python train.py --horizontal_flip=true --targets=["smear"] --mlp_ratio=2.67 --fused_qkv=false --inner_norm=false --kv_group_size=2 --beta1=0.9 --lr_schedule="wsd"
Rows from block 4, named by matrix and row number. Each number is 500 + 25 x the weight over the matrix's rms, rounded and kept within 0 to 999. All counts start at 0. Numbers have three digits each.
# ada: adaLN modulation (shift, scale and gate of each sublayer stacked) (model.blocks.4.ada.weight, 960x256), inputs 192-255
ada.251:500487479514475500501611500496528511514486449512561488506503498500500501499500500500500424473501519500548481439497506538500499455500493500503500501500499457457500519500550442500459497534487502
ada.252:500427422581397492493745500487725401519409377688605491527517721517528527500450498542498322244502492500472435429456518487501458387435490500438492463511486427348500463501579312484397437547473468
ada.253:500508505500515500499499500500470519511511505451500502500500407500499500500500500499500523624500510500559500493500501506500500501510500500536498500500500496495500511500526556500501498503501500
ada.254:500474489521484497500564504504526495516500477525533501502498512500500500501500493500498465552503525501525478464498509498500489469496496500529499501510500473467500499504535468490475497517477500
ada.255:500497491506492502511498501502512481499504503483511517500497488486499500500500502513511500687501505520476505500472518465504500507493506500540508494515500501492506464509499506500502500500493487
ada.256:500469485514478498471696498500600464505511463573531503501499524497523500500500500500488425589500521500522448459500508471502467444497499500526489481503500462370500498507604404499469486536495496
ada.257:500501501500499501497493500500497476516558504459503545500480493500500486520501519505500503693500509500481500501500507429499500503500500503596500487526500501500500484526500502500501500500484501
ada.258:500500497499501500500508500500467523503510488482564507499500468500496500500500500492500488506490542500545501480500510549500500495514500500561498506500500491489501499500500504500489496525488503
ada.259:504500500500500510500479500500484513499512514486498509491499480499475500500500500498500501606500502496500500498496503498500500500500500501510500507501500504498491508500498528500499500501497517
ada.260:500499499500495501499584500501515479518515504465508503501500420498510492504500505498500483710500533500552496479498502459498486504513500500560500500501506502398500501501567476500499506506483500
ada.261:499463496506477500500624500500576500501500457551517503500500555500500503500500499500500435495496507501512479467498506494500490450501503500504499500510500463405500500500529432500471501520476501
ada.262:500501509500513500500539492494473520500485506453499462500497412501486500500502500488500513632500506500585493487500492504500501503515500500500500500483500502484501544500535528500503502497488503
ada.263:528452446523463500499620500505530507499500412500618498497510523478499497493491475496487425491521572493548440419508536458499440429474491505517493503499459422410491530503561405464416503569458468
ada.264:500500500500500500500442500500498501497500517498498500500500470500500500500500500500500513624501501500440500500498500494500500533500500500509500506500500526506500500499500527500506500500500500
ada.265:527434437547410479471803500496588461514498407544583500495493518497539499501500487506485346523500565489577414399500518522517443382483489512509468455515499395312457494513640311465411443583475495
ada.266:500478431513438501500640502502559499509446422532663501499516540489504545443481444496507373486500571499478443406495547488496444428492500484507495503486481458392507549494583381473399517595498505
ada.267:500500500507484500500552496500601467500478501594498486500500561500505503500500500500500462492500490500460498496500495479500499499500500497467500500500500500460500487500513481500501500500502500
ada.268:500500501500502500500484500500481504500500521477479496500500458501500500500500500500500507541500498500537500502500497507500500509500500499496500500500500520500500501500501538500507500497496500
ada.269:500482496522503497498632510513539502504495443538531481499528524483494525502500501503493436360502499507587458438493493531501494437486504500480495496500501443434487507500544449500453494527492497
ada.270:500512534500546500500468500500439561500501507495443485500499435500489500503517500500500546560500490500593500499513480589500507501513500500447500500499500489535500516500480600503516500486504509
ada.271:500502506497508500500417498500487525495501501523477502500500512500488500500503500500500539636500501500484500498500502531500500508502500500501503500501500495523500500500479574503511500500504503
ada.272:500501501500502500500492500500522509500502508503478513500500509504499500500500500500500506670500507500477503518500502453500500508500500500522500500503500527484499500500500506501505500500512501
ada.273:500505500495511500500479500500460516500493517481489486493494409501500495500500500500500518612500503503542509500500497545500501509500500500492506500493500503501500504499500562500514500497494500
ada.274:500522512471536500500448497500410557488478510435502450500500379500498500500500498496500532529495508500568500498500489594500506503523500500495500504469500501530500536481499595516506500499499520
ada.275:500519507471529500500416500500429521492506518498484499502500475502500500501500500500498550661500497500528516506500496516500501527500500500478500500493508514520500503495498584500516505492523505
ada.276:495463487546455500499683497503677479499474405675537496521511693500504519511480500503498386378508483509502449442499501507514491421472500500452496486506483426404509491501515374499441473514521480
ada.277:500525516480522500506483500500494526483498526488476478500500475500498499500500500495500534638500498500485501511500480493500504531529500500486516507475500521489500513490490522517522504488512510
ada.278:500501500500500500499516500503528495501497503506502498500500494497501500500500500500500500580500500500497500501500497478500497502500500500502500500498500504482500498500515499500501499499499500
ada.279:500495498502491496500594498499585482500486447634507497506500627500514500505498500511500435448502492502523497478496500526502501463478500501455508494502500472463500481500504455500487499505526497
ada.280:503428423544404492483725495503682364529499421637560505508507586462580489501498487511492355642516537501458423422493527369512412419473504500507476484520479447304478428520626322464416455571472452
ada.281:499462448529429484427772495494711326537506438631547516480498635473615485517480483521458361999532517495475403441518520410504434430488489509527488436513481456272492420510651353497437448538498466
ada.282:489471459555413451480749503499750341526532413721514545501497718471583500533486502535494364746531497500395439451501519410550446433479496497523459451548474461284483375546579305470446429525538447
ada.283:519402397584387455460691509500606438559498346571666526529523653478560517504433488540480337454540590498543414372500586491500430361427499522563475447542435393369506485540602342442363449615459444
ada.284:487483485536453486483682491499701474499444442704503479547541667489514512501487480509493396640517479501423444461501497469514485418474507501429480486499482458362497500501547371492438463505540500
ada.285:499464449534442498464708489502697386500488442657527492500522593481570500500494499503492392634520502513473428451493496422502445429487501494482488465497475450338501458500602361485446467535508475
ada.286:500495485503449501499632486500674442498471484628522489504500563500514510502502499514497437603499507500382489487494501433504459489499503499495500491501500491402499484501574405497475487514501483
ada.287:494500500500482500484537496495618453500460504602483494499500545500505500500500500500500492591502471500385500514493494419500497507500500500456500495497508523460496467500508456500501492497530499
ada.288:497505535472522500500456490500488524498498561500458496500500456500499500500501499500500549692495495502472508508500496473500500531520500494496500500487502560492500510497500565511525505475526500
ada.289:503448468529470498499553502490502511523504442479606503513502509492497501500499483500500440422501571497593465418497556543500482432487501506577500501524480421485498517500535472478429495562423500
ada.290:500500500499499500499531500502530493499499504527494498503500490503500500500501503498500499585500501500472495501500498456500491506500500500493498499499502503462500496500521481500501500500501500
ada.291:500501502500502500501469500500488502500502520484482501500500486500500500500500500500500522651500494500493500511500500487500501514500500500503500500500500513500500500500496522500512500496502500
ada.292:500501505500501500500478500500484513499499509480500500500500476503500500500500500500500517568500501500494500500500500493500500509500500500504500500500500500503500514500497527500500500499504500
ada.293:500501501495502500505425503515459504502517502457496529497500488486498500500500497495506530509501501508513505508505514505501501503500500500552500503503500504537500505500489535500502504498493500
ada.294:473508543493535515507475472500510510484448538513423475498500509508500500500513500500507536426497423517466505544500455502500521528520500462390500522478526546534520503487465524509532506451502511
ada.295:500496496502492500502552506500553465501499497527502501498502520500502500500500506500500477533500501501483492499500501447499498492500501500500500500500500500466500478500523457500498495501500493
ada.296:500500518500514500501479501498482530498503523474466503499500437500497500500500500500500523613502501500493500499500501500500500511517500500504500501501500507502499520500497544500514500497514503
ada.297:501500479503493499503499500497488488502497457490569498505517613503493500493495500504497487414501526499420496488495516488493489479489500500528487501499483485494497501500499478500457510541527499
ada.298:500535523461539500515407496489473525464491533493472484500500496506494500500500500500499565590497478496467523545501483501500504533500495500445501500458500520525500515483480573504532523471526500
ada.299:500502501500501500500459500501452498503512513419496510500500454500500500500500500500500515547500521500499500505500501485500500506502500500569500500498500508508499500500501521500504500498477500
ada.300:500514520496529500500422500500418536500516526445472501500497392505487500500505500500501542538492499500575518503500499584500523512510500500505500500500502502543500511500473574503527500488500512
ada.301:500523539486538504514418500500470539482497534498440498502500504500491500500500500500500559514494472500524519524500476528500530524511500500461505500494504524550500506500457583520533505468519504
ada.302:500487494501483500500585500500596473508498478595514500500500561500500499500500500500500452593500502500464500491490502434499499489499500500497500500503500491434499499505522435500486500509503500
ada.303:500514520499523500500453500500487503500502535490454501500500478499500499500500500500500540577500482500493500519499487495500500511507503500479500500495500517513500500500498547500520500482519500
ada.304:500502514500513500500501500500494510500503513495477500500500467500500498500513500487500514573500500500516499496502499488500500500511497500496500500500500496490500517500501518500500500500502500
ada.305:500503513500522500500457500500466529501499511493484500498500490500500500500500499500511529561502488500524500502500500530500504512502500500497505504500500508520501501500481552500507500494514502
ada.306:477501523486523515513471513517499518481463530496473455491502478511491505500506502486500521460495464502467515516512470518499523516522495497465499508460500522539494494482466544503519498474498498
ada.307:497507520500520500500495500500476513500502541459473484500500388500500500500517501494500521625500503505567500497500488501500500506515500500503500500496500503498498517500513533500504500498499501
ada.308:500500500500499501500500502507501499502497501477511506496494500500493500500500500500508499526500508501498500500500518477502501500501504500533500500499500503491500500500500498500500500502477500
ada.309:500529545481563500500419500502420571500507545456443496491500402500473500500515500481503565539499488500580509512500480554500521523529500500493501526495504513553500542500474620509540515472509530
ada.310:500516512481511500500438500500470516489503527483499502500500482500497500501500499500500536625500507500471508523500499498500502532502499500530500500485500530501502505493495548503519504487525501
ada.311:500524527473548500500406500500429549491507533470467500500492435500492500500500500499500572589500502500546502504500489533500502534527500500499500505497500513530500512500478609511524511485519505
ada.312:500527550470567506515389500500396568494500544430480474497500371500479500500513500489500583533500501505592503501500474561494524533539500498505511523477503511570500531488480644506530519481499515
ada.313:500467483500475500497515512500508484504509486483527536500500518500504500499502500500510484435499544500497500490490532488500485493500499499576497500518500501484500496501505456500480498528443494
ada.314:496500500500504500500500500500497507500502499498497499500500483500500495501500500496500500509500501500518500499500499507497500500500498500496500500500499498500502500500500504500500500500501502
ada.315:500501519493527500500470500500468532500504522488466498500500442500499500499503500497500531553500503500558500500500486539500499502520500500504500500500500500502500544500501565500508500500499501
ada.316:500514516491516501511503504500494503489490527483478471484500427501497501500504500493500516627496506499531499512500473488495496523513500500485515498483500527488500502494508501509512521493518504
ada.317:500521531479548500500385500497420548500511534461478500498500455500500500500500500500500580610500508500542511512500503541500505533507500500519500505501504522535500509500462607507527509485522501
ada.318:500500500493501500500453500500494501499507525492480510500493497501500500500524514500500523536500504500458511528500501465500500520506500500523500500500507523502500489500491508500522500494500500
ada.319:500517527490542500500400500500418545491515514462487500500500445500500500500500500500500561560500506500559500500501499566500501515504500500510500500499500501542500513500485606500504500494519500
ada.320:525487455516457500478593495511536483516516424561586534493501546461494501483504502492500422568517553521500461429502548501508453443466493531528493500535499424419502499509539429481439481573503495
ada.321:517499477497482502499560504504529500501505455539543508511498526491500504517500501498497448550501541503502486461491531511515493474494484502508499488512488451447499495507512461499467497535505502
ada.322:495505526497535499512449482498485512515502544471413515504497483507499492508500495496500547464506434491507511538504469498504528519514506497438500516491499552551520512499481536503537504443502509
ada.323:500499487500492501503514501501511497492498469514516495501500510501496501501500500500503476525500523503499494480495514499514495484494502498492507495497502477473500496501506496506485497525501501
ada.324:501501500500501502501478495499494489502505518481494515502500493500500500514500498501501512483494499501490505519501501492493501511500501502550500502503500528517508493500499504499509497487498498
ada.325:501501501500500499505489486501499500499500508492468501503499492502502503492495502498500515484489480501496508529501500500499505513508501499507507503496502535516501496500489499500505508478500499
ada.326:505499495501500501495505507501501499500500493507540495500510500500499506497500497501499494511501527501508498485497510500507496497499482495532500492502489482483500498504504500493491491527500493
ada.327:499487481501490487498542486500508495507500458509582499494496512492500501499498504501499470518509540496507489463494514501502496470502502500511500502501502460465512503500514477500470500555503500
ada.328:499500501500505500507488507527498498494500509497473495508502494496498500496502512500502507489497477500500500511500483497493500502501501497446495500492500511510506497493500506503505500485500499
ada.329:496501500500502500497495501499497502505502508494489504523496497502501497497496506500500507493499498499496505521492497494489497511498496500517500502498494524509512492501500499484505500494500499
ada.330:482499504498500494496485473486497497501502509494476503502490500509501507505506489505498513498496480500493501514515487492494500509507500489493500504501510517510498499502499501500509503482502502
ada.331:506498495501497490497521498503504496501502482501534503499496500500500493502497496500495486506502524500501498494502510501515500497496499501540500500507494490485504496500502497499492494518499500
ada.332:500499500501501500502491521506495501499499504493477499496513498500501500500501504501500501486502485487501500502502496500494501501500492500440500497492498504505498501500500508500506500493500500
ada.333:499505500499500510501502469495500497500500500500496501500509511500499509495508500491488500488506495499488500503493500498505499501499485497490492511499500498504500497501497491502501491498504508
ada.334:490508502479513501500419490464475489503500561469459500498490437507504493522500512500468540465498492466495538561495492491504521560505503500536499503492503566544500488500478541496544483466498501
ada.335:496500500500503500507495509501496499498499506493483500500500499500500500500500502500502503495508484500496500503499499494500500501501499498448500500494499504504491499499500500499504505496500498
ada.336:498501500500499505507500500489500499502500500500491502501500501500500500498500495499501501498499495502489503509500500499500500504500503500502504500501495521505487500500499494500503487490501505
ada.337:486501506500503503500492501497500504499500505499489493497491499498499487501500500500498500494507490500499501505501488493500501503500495501458499500492498504509496506499498509497503500495502500
ada.338:500500501500501500498496497500499508500501500500502501500497497500499500500500496501500500508507505500515500496503502504506500500500493500511500500506493500496498507500500526501501500500497501
ada.339:501501500499499501512500504500500499498500500499494500500498500500496500485501498499500503494496495497491500508509500499500500501500502498475493500492494502503499499500500498500500510497500500
ada.340:510501500500500488522500512501500499499498500500492495496490499505501500500500507500502500497499496498497500510497494495480501500500501500471500501494501502506495501500500499498500502500500497
ada.341:510500498500490500487509494497504497500508497503530502500498503499500501500499500500496495503499520495501500499499508503500500498498500501581498500509501493496501498505500497501500501506500501
ada.342:502503500499500497500500493506500499501498494500497500510514501501500503495498500500500501493500497502495501502498500502499500500494503497508500500503504500505508500500499478504500491498502500
ada.343:496500497499495495481506491519501501499497490502522498502516502494501499504498500503499492502501512500499501490498517501500500496502500502539490491499499492493504500499501496490499507513499500