{
  "conditioning": "class",
  "cond_dim": 256,
  "patch_size": [6, 6],
  "layers": 10,
  "beta2": 0.999
}
Rows from block 2 of a small class-conditioned image diffusion model, named by matrix and row number. Rows with one number belong to one neuron. Each number is 128 + 32 x the weight over its row's rms, rounded and kept within 0 to 255. All counts start at 0. Numbers have three digits each. After the name is the row's rms in percent of the matrix's.
After each neuron's rows are labels from the 100 images, of 14976 (inputs lightly noised), where the neuron reaches its largest size: "top examples" is what is common among them. Only what is clearly more common there than usual is listed. The data: microscope photos of single blood and bone marrow cells. In brackets: how many of the 100.
# gate: MLP gate (model.blocks.2.mlp.gate.weight, 416x160), inputs 80-159
# fc1: MLP up (model.blocks.2.mlp.fc1.weight, 416x160), inputs 80-159
# fc2: MLP down (model.blocks.2.mlp.fc2.weight, 160x416, transposed), outputs 80-159

gate.59 154:107129138118129062079154109070078135054155129124125199110163122140149195197107063104169115128129055178133150043110236128143103167124097086074124126122148096155149128100112137148097128101148125103103123129124078125128107038169128147109124133
fc1.59 093:127139174121135133105131147045129135124085127153080139248160074216080186135195074112116063095116151138100192077083120091128128123113094132120149176129129165130115113104133169126130212145165131123154131134125153121163142093156106155133127160
fc2.59 099:192113044127102066116100136082177102166151113132139169053058118129109035106102145152116128110125178172135168193148054054131153121059144124150106115167130168083158130093114153110086170093093118102099146130145122087127124113098139174119146160
top examples: cell type: lymphocyte (45)

gate.235 087:123142148148109120114128083108126137158021138161111195155195108113147115139103088142105087169133196137097088141130128109144101175124108085107130163113130162130105107101119126071126147199151114158124111128142159098138146121143132134169173125
fc1.235 088:085103172113116128121120083135162130172130101104105053108080143134147132145175100149107128055119087103146198102109083172166128103150122185169136072118118121103113148130091150157124091032090124078073185103175046114135170106108099116127064149
fc2.235 080:104095123112200102099128143100069129147086081144119060132133126123095091156068090107139117090110092134152152153128127083107119109164198140109112159142111110150139174136117092182101120118147100107094080161127193120178116105120104158105142111
top examples: smear: peripheral blood (67)

gate.175 099:117145117082126147185124100187107070158085123120136075128110106016083087123127127048125130179073109115115127159137149122128188170135130156124145098125094118130126156131125129089128131122144128072156122107066108162115127100078174082127145135
fc1.175 085:226129134141055134129166021122114167155232099050133165138121169187126159128106159180124073100104119172126130012128127054145152169136130126124040173096129086090131107154136109160134149126129136101109141132130109136086110128138093117148118116
fc2.175 099:151139086148180085071073116084122155151085104130157211082137099212137132137120124082127149175073063135098140188144125094138124119121140090178148139098130125178154160162135118104112126112133112130129189158105121109116137096122074090128161129
top examples: cell type: lymphocyte (43)

gate.319 098:124129127106129136133128119150185069131138081164127159100120125131161159147127170179095145105093155125233094126116112160169118109069208129136140114000139088134116083094121046127125114121129106127077110127142163104140134165113111128128129123
fc1.319 123:083163108138145145139125119154146134158152052121120113020133162091209194137169138162068177140054117077199134156127092159120135128127197135134101102062146129142080121086095128129109127101150149177126128126139131104124119134130127172158129064
fc2.319 118:171128154163145172131181149118164147126154127123064133082074064153100144076100156137135144126138129128149130117123103085123133127101150093132198158193189102106111111121126204140140184159092158120151072059124146172115117135095159197172132109
top examples: cell type: erythroblast (34)

gate.322 086:088148051132137123149128136127170114128122155047166109084137104159079126076133177160157168141199112112114120129167140098103056091112194165144120122096101089162124124121118113150091129098164111121116095142128069118060115092131110096135151147
fc1.322 106:123095119121117188128096113127144091041033204153156098149111073133113074116071109102135125137101128116094129134135123096152111102212134154121132140106087086100104126125087142104092093133146107099127071155128080146089067162147105129128129118
fc2.322 096:051213166079175148108145135128107097114124160148077126142132110169162107128132114114120136160099136115120138140133128076140138096121136098095166179124134128115092176100150201187144172166132156158196129085094121165128140128089120179197108098
top examples: cell type: erythroblast (39)

gate.140 084:137087088093129081116122148126049115111102151127143175173090090102111123086040078158102202125143140117122130082151136134117102159138132132131122093123061108119126159151084120099125113176168093068118117124061090126108093159090112073123170130
fc1.140 113:130122130201153216094101065111182133142156130079120115116132094114160061145116132151143103140097084113117113097128089070101114120144123124156139099219142162166182087195190104130117132139116136157162129134141213155171176183163108187127072133
fc2.140 096:174134211071100077080128088128144117143125201127107109051138097132075138074160173088157115117126175139173124072105107126150117159124188108178152105148114138122133169121123091087092128080127119128135093109130105053108166178162118166118163141
top examples: cell type: lymphocyte (36)

gate.151 168:140136132146091127158095135113169131128155143085099077167118066172109098064176147060157145070206159091164115078148111141118116122096143115119144149132152087097138090144096096142178180126136126087131108119148110130140167091137101149128119146
fc1.151 114:142102131114084149151098127177129159105235133055095114177120164187100065115127110137143197106128130114110161125138127154114098175103178109142153118130176116129114082195052099103157162126213065120136179149131095134134161094097137125146125095
fc2.151 099:222096140117029156184157128124121148104140147067100138103114100069096151109074124076110125179091128089068170195120152106127140108131110144142102118131150155133095127122102099111172155101184087112136074128139123124192126184128106136145119163
top examples: cell type: lymphocyte (40)

gate.123 075:130124133121083110174119140124148141159079089102045126159145125109138083098154140121205115144185103126136130166130101147138093085114093116177115203101130129127182122158149132146183149165161113114101063173158193159181126174119101148110099131
fc1.123 081:128132149173074120178115174172144126177114124121092138171084176098155088108167169108155125155142077141147065144135167152126093127073111131205116182114123150150133124161128189126172086092164108103128123127138199128151124147128129083166070133
fc2.123 074:143077139126112220164081135153109145087114133077159189130105095155112139124186066143162120111190104112130131135128181144132077079083111123155137109176185133114121121170118184172192133184129150145167110116122123143163065179146194147128073082
top examples: cell type: erythroblast (42)

gate.408 109:162159132054157119170074130172085167136103089080079149123121114073170086123119117117171132125149038143134175129133132132093148198113093167125133152125120107114111138067067095104131155083085141135096118084109133099167141092146171118142125109
fc1.408 092:206120125213121131102178203126131094104120155151099115077182140157127205098130117174103092106157138167115100172153103127105138130146228129090159125112071104136153092131150122127125147111117073086116126148127064123105143076128114112126199104
fc2.408 101:146053152142115183149143154168115101073140083181080108108063102167111093164092116081081143167165039127083123161094157060122132115095131148127145102127090090114141134112175141134112156127122107123120173088128112130142111195086125104130100147
top examples: cell type: erythroblast (33)

gate.393 088:177073126137195100102140080180109099097142122113150128130106147109096156126124068098125127119129158127122082153174103112096167127215125125162101126129123065055127113099128136153127122076118116054097117087141095128093073086063095086130077084
fc1.393 129:104120081079129105065073112116117065116129132146171129095131109139127164126113126126122134127121121098126150160152121106121114136130091163130111134115095093081092108062055129081104107112123084096073096060092096111090065094097063087124073100
fc2.393 100:112096171156131149098087154166128137129161096104119162152082128128082128098128125104087152128108128146185147128124138080167080127136175147128111171107186152093122068157129150167184150161067150150153135122097122151110134104068167131160114113
top examples: cell type: artefact (37)

gate.209 089:097136176101150134134206134140134156120109108203127147058131182048088211159101104146147173122121063106124143184074136104132150137163063128127136130147116136151143137120161126103115149105139111159107133147105162121113115117116121137091129085
fc1.209 104:141176132109196123156134140134129125088135246114155143153135136135129152212128182104105105092121134128125171191094165126148137110110105190171105109116084155157095132097130161128102116160161157119088100140119178144164174085179143154170131128
fc2.209 103:124121080077177150136084142176119120129133121184172108136144162129152013194148115153040127095179130070100166048116078134124142127083135139122101124202134131085129113065131105123106116141109131128130080149130124124103191146064169119148122143
top examples: cell type: lymphocyte (43)

gate.40 086:105147108072133134137150148102135154107123164069133087166114103193144128129077129080197129096125029122072074117126163124128163129120127137099105154127134135183126082189064105129094077137112119128201078089084201136126137194094114191075132128
fc1.40 093:140101128097061087134027091106153170131152105097139129119157116134096178110132120097075125116138118132104087136080087203151131118126146094091120122127100092088107147072112137097114132090103110077126160078106124075146122130075041097125085128
fc2.40 100:090133055143158154116138130137090114122128117133118080171148149119101087146186136139079102148115149133132169123190178142109115063140109107127108139080118135139221134130091134093132091083135153148148124156135100100072109104104096080077135131
top examples: cell type: segmented neutrophil (42)

gate.237 096:161107104140153128132130133124156097112139182110166157127067152135122139101092125172111148168183054058121122128075110225126126135152131072125217174139184136128163114118125092122130122119072101172120113161142157109143133139128128168094130131
fc1.237 099:118135134173116128053123100182094110123090127145074117191143101129108089104154118085135016079058128165129149104094129077144066129128090201091059127106083122127085134126130137107103122139117170105149166111116135142080162143088146092127124127
fc2.237 102:118133127149165182109108125147136119181097116128050148089113113074110178124120132227157220141143103153101092175133119154169122091115137128114134084155065098155130175119167135102077127162091116106088107162203155164120163076137130086120130122
top examples: cell type: segmented neutrophil (50); smear: peripheral blood (47)

gate.150 079:072115112140131115110116105116141139160128122180109200128215102152221122118055122153109090097133135188091163111123115161156154146104079141119131157179087126114122166153121132130092106131119057099111128078151113130129135071127093136094115134
fc1.150 081:142120123163127078126111119108153197163120179119141138175134113168150112129123080113125076133105149163129112095127151090086158192166110127173111170183176105125117165120155154152104181131173127170122166128127121145128132117115121097111119129
fc2.150 083:114128164068160159133143118118110120131131050157093114099194119126128098155095118141114172149145139143135147152161126126079094130130173116139147112255117094163156126069129146119118176137138125132086113055140159142086140165094090119129146104
top examples: smear: peripheral blood (82)

gate.391 072:197124093073099109085086157144130094121158143094149078103130062127151081120174171040126063106151147113149110125132134158255167229143126074123099151145144115094117131120129095102160129145150132129091130136097128152098128121118130140107131165
fc1.391 078:125128082122144148184096146145101117202202122117094114108128210134095118059170187174147185129163171097125159097126123189129145125081120131132132129126092134144147112109142135138128122116170075113122168128105101093136126126119123105123091123
fc2.391 076:125139083193221170172109185130128109134133182096133152166132117101127094127146165185142076113134132094100137082143117151234000026126165081126150097112106154130134183114115125063128070129062123100096145095133123127085141150146126126105128131
top examples: cell type: promyelocyte (27)

gate.212 072:067145160113082079176025122119133130124115084088146088215139127107168067083070131099105104092125140170123114121127132092127162131077113201151098109028128109117117102132142021090094132097107116117182126184091135122080121186127128126111126109
fc1.212 100:210112088148133097047154188077130109056113221063139173116180134148147127098099134102077060066172117180096109129125124144114085174152192130061099111116122136155149139113166128150123115128125138127132151130131127078138124121129078119135145141
fc2.212 098:027125093112183138133027177145148082105119130139080063119113134144179126155120125075175136159092101126151100127183106130119122127149129201187137127112129175139147202112165118130089102133041126120106243060145087119168132130053132155144143153
top examples: cell type: erythroblast (35)

gate.35 092:135118102123081128194125118134125130131101105100181160117103117108116100153138196086166136188209113104134148198148098117108140132109181078114202072143140129069115120130131104160128090100161109145118131108142142129146113103128112141130111134
fc1.35 092:108125131143129130148110131141128202185141162152113113141140142142103095154117076163106136136062152136095093123166070133121135149149131105170138123189092116114127087206118115128144154136132124127164182127115121116100127131105121086073177060
fc2.35 099:153134126126118138142154120171119063133143170093048110127124136162120150110180111117146127121087127108168060122105128170192124115122097158109142145103113117109140081184086095091130134131082133168156125074090132042111181122170133132102087153
top examples: smear: peripheral blood (78); cell type: segmented neutrophil (46)

gate.166 082:160082103163137123196088131203154099063133126097170162099078192124113092182119145158147104171164175105086123172064141093137132146119161116122166147124173197186129153133097137190120160140136130175128115124159138128139152127143133112152166138
fc1.166 090:156152112119114116126110134039108175148157095129166133173137094130168147115087143107150159085104084149131190104149096164132148184085103117106119128128062119121075125128161097135114160103140129128174158085126097180111157143125123138120078149
fc2.166 090:069120092102157084065134129136139156150072115160081114143112167164148105095114090147034138149151163163136091179089129073128169107128140132160137082142140153140082120116079083117097137133079127093110143128142123072126191110127114063127118190
top examples: smear: peripheral blood (73); cell type: segmented neutrophil (43)

gate.380 107:138136134155148144094125157136085097088087152112195176139142106179129131172073121125184016037102182191150079084119170090134118144134109098055108133116109131136115109070112155130082108129187164126116119100106146130137145111127170128165127095
fc1.380 104:123180100130087157161173187147159157139135111139101093097129104165105132115128200159129202174150097108090188245134163169159127107109129101157184160187159133113108099104170112116127134138072090129127132153125130131125099132140173100125168128
fc2.380 116:126152253161121128161130138172138140118160210166166053135103116135108110097123113082110091083114153062168190042123166182081124132134083126100102124101147093114135125160148101107135140101155117158105141125083149080118162126149136066097131138
top examples: cell type: lymphocyte (38)

gate.46 087:108131212147156116118145162077123122127082110097141084122177109106124125107134184130123050094169146132133086109120126182093143094108130090025118143086167148126132178156149141117153157128211089133108125137100125129090179155127129130150106142
fc1.46 090:111125136129156125153124119088179125078053147126232111193155125171089073136154107030132153131122136053154101125144222106158172129155141096132121194127131118117119105153136113127128160089169129150146047165139112126097131144173149085144120134
fc2.46 085:168099092150145094161154161070077142135131145130077116159150123039134102127177127122075123063117169075099136161143076129090164041141108115128147202103164099150138146131117142116150139131079149142169125133134083175135103128113167164135092134
top examples: cell type: segmented neutrophil (80); smear: peripheral blood (75)

gate.48 075:138114101130103156180102143145137126175116091088177087125104152161116098130233067136170106145160106131128165165109164102128111145153144131123090140128124135170127119111110103195181128154205183143141085166143113154132127134196128190184134127
fc1.48 077:093199140110184174123099110081145078121088167176037224092161141148146116154094138102104068118181134101137164131122140137185095058141169147111124139093119163125204119130118114128103090129107130091163133155099131114155110122081127175143098051
fc2.48 082:138065090159208162085127125154142137195192100107135097136116108182090120145112164073115131158083129162115125112179175135123121177136127094121164120120037100130171156150144082123128085132140128097113051150127173135157147113137096131126153130
top examples: cell type: erythroblast (35)

gate.32 083:025127133144163145127112066116082052070079080123148070153122136181151105141136138123133091123135099147104199102086138112125072138083121127199156106149118151097108127098166116097118115127137074127105127114087073129161121126152125079127065104
fc1.32 088:085153143146172103167100086137220153170131108101136114162145120098167124131142153088157166114124221127129113047132134081121119151078138129139107163115119129157122142149147141127150153078168142123157125129158108144111124150119177128099097123
fc2.32 087:182063145096126076148187090065136075108149201130113127136145121112140123125189158130184071155148139140136109124111132106185091169125100091110097136173238110129125116128075098134151116134128159099063047085101115116088128118135120134096123127
top examples: cell type: lymphocyte (34); cell type: erythroblast (33)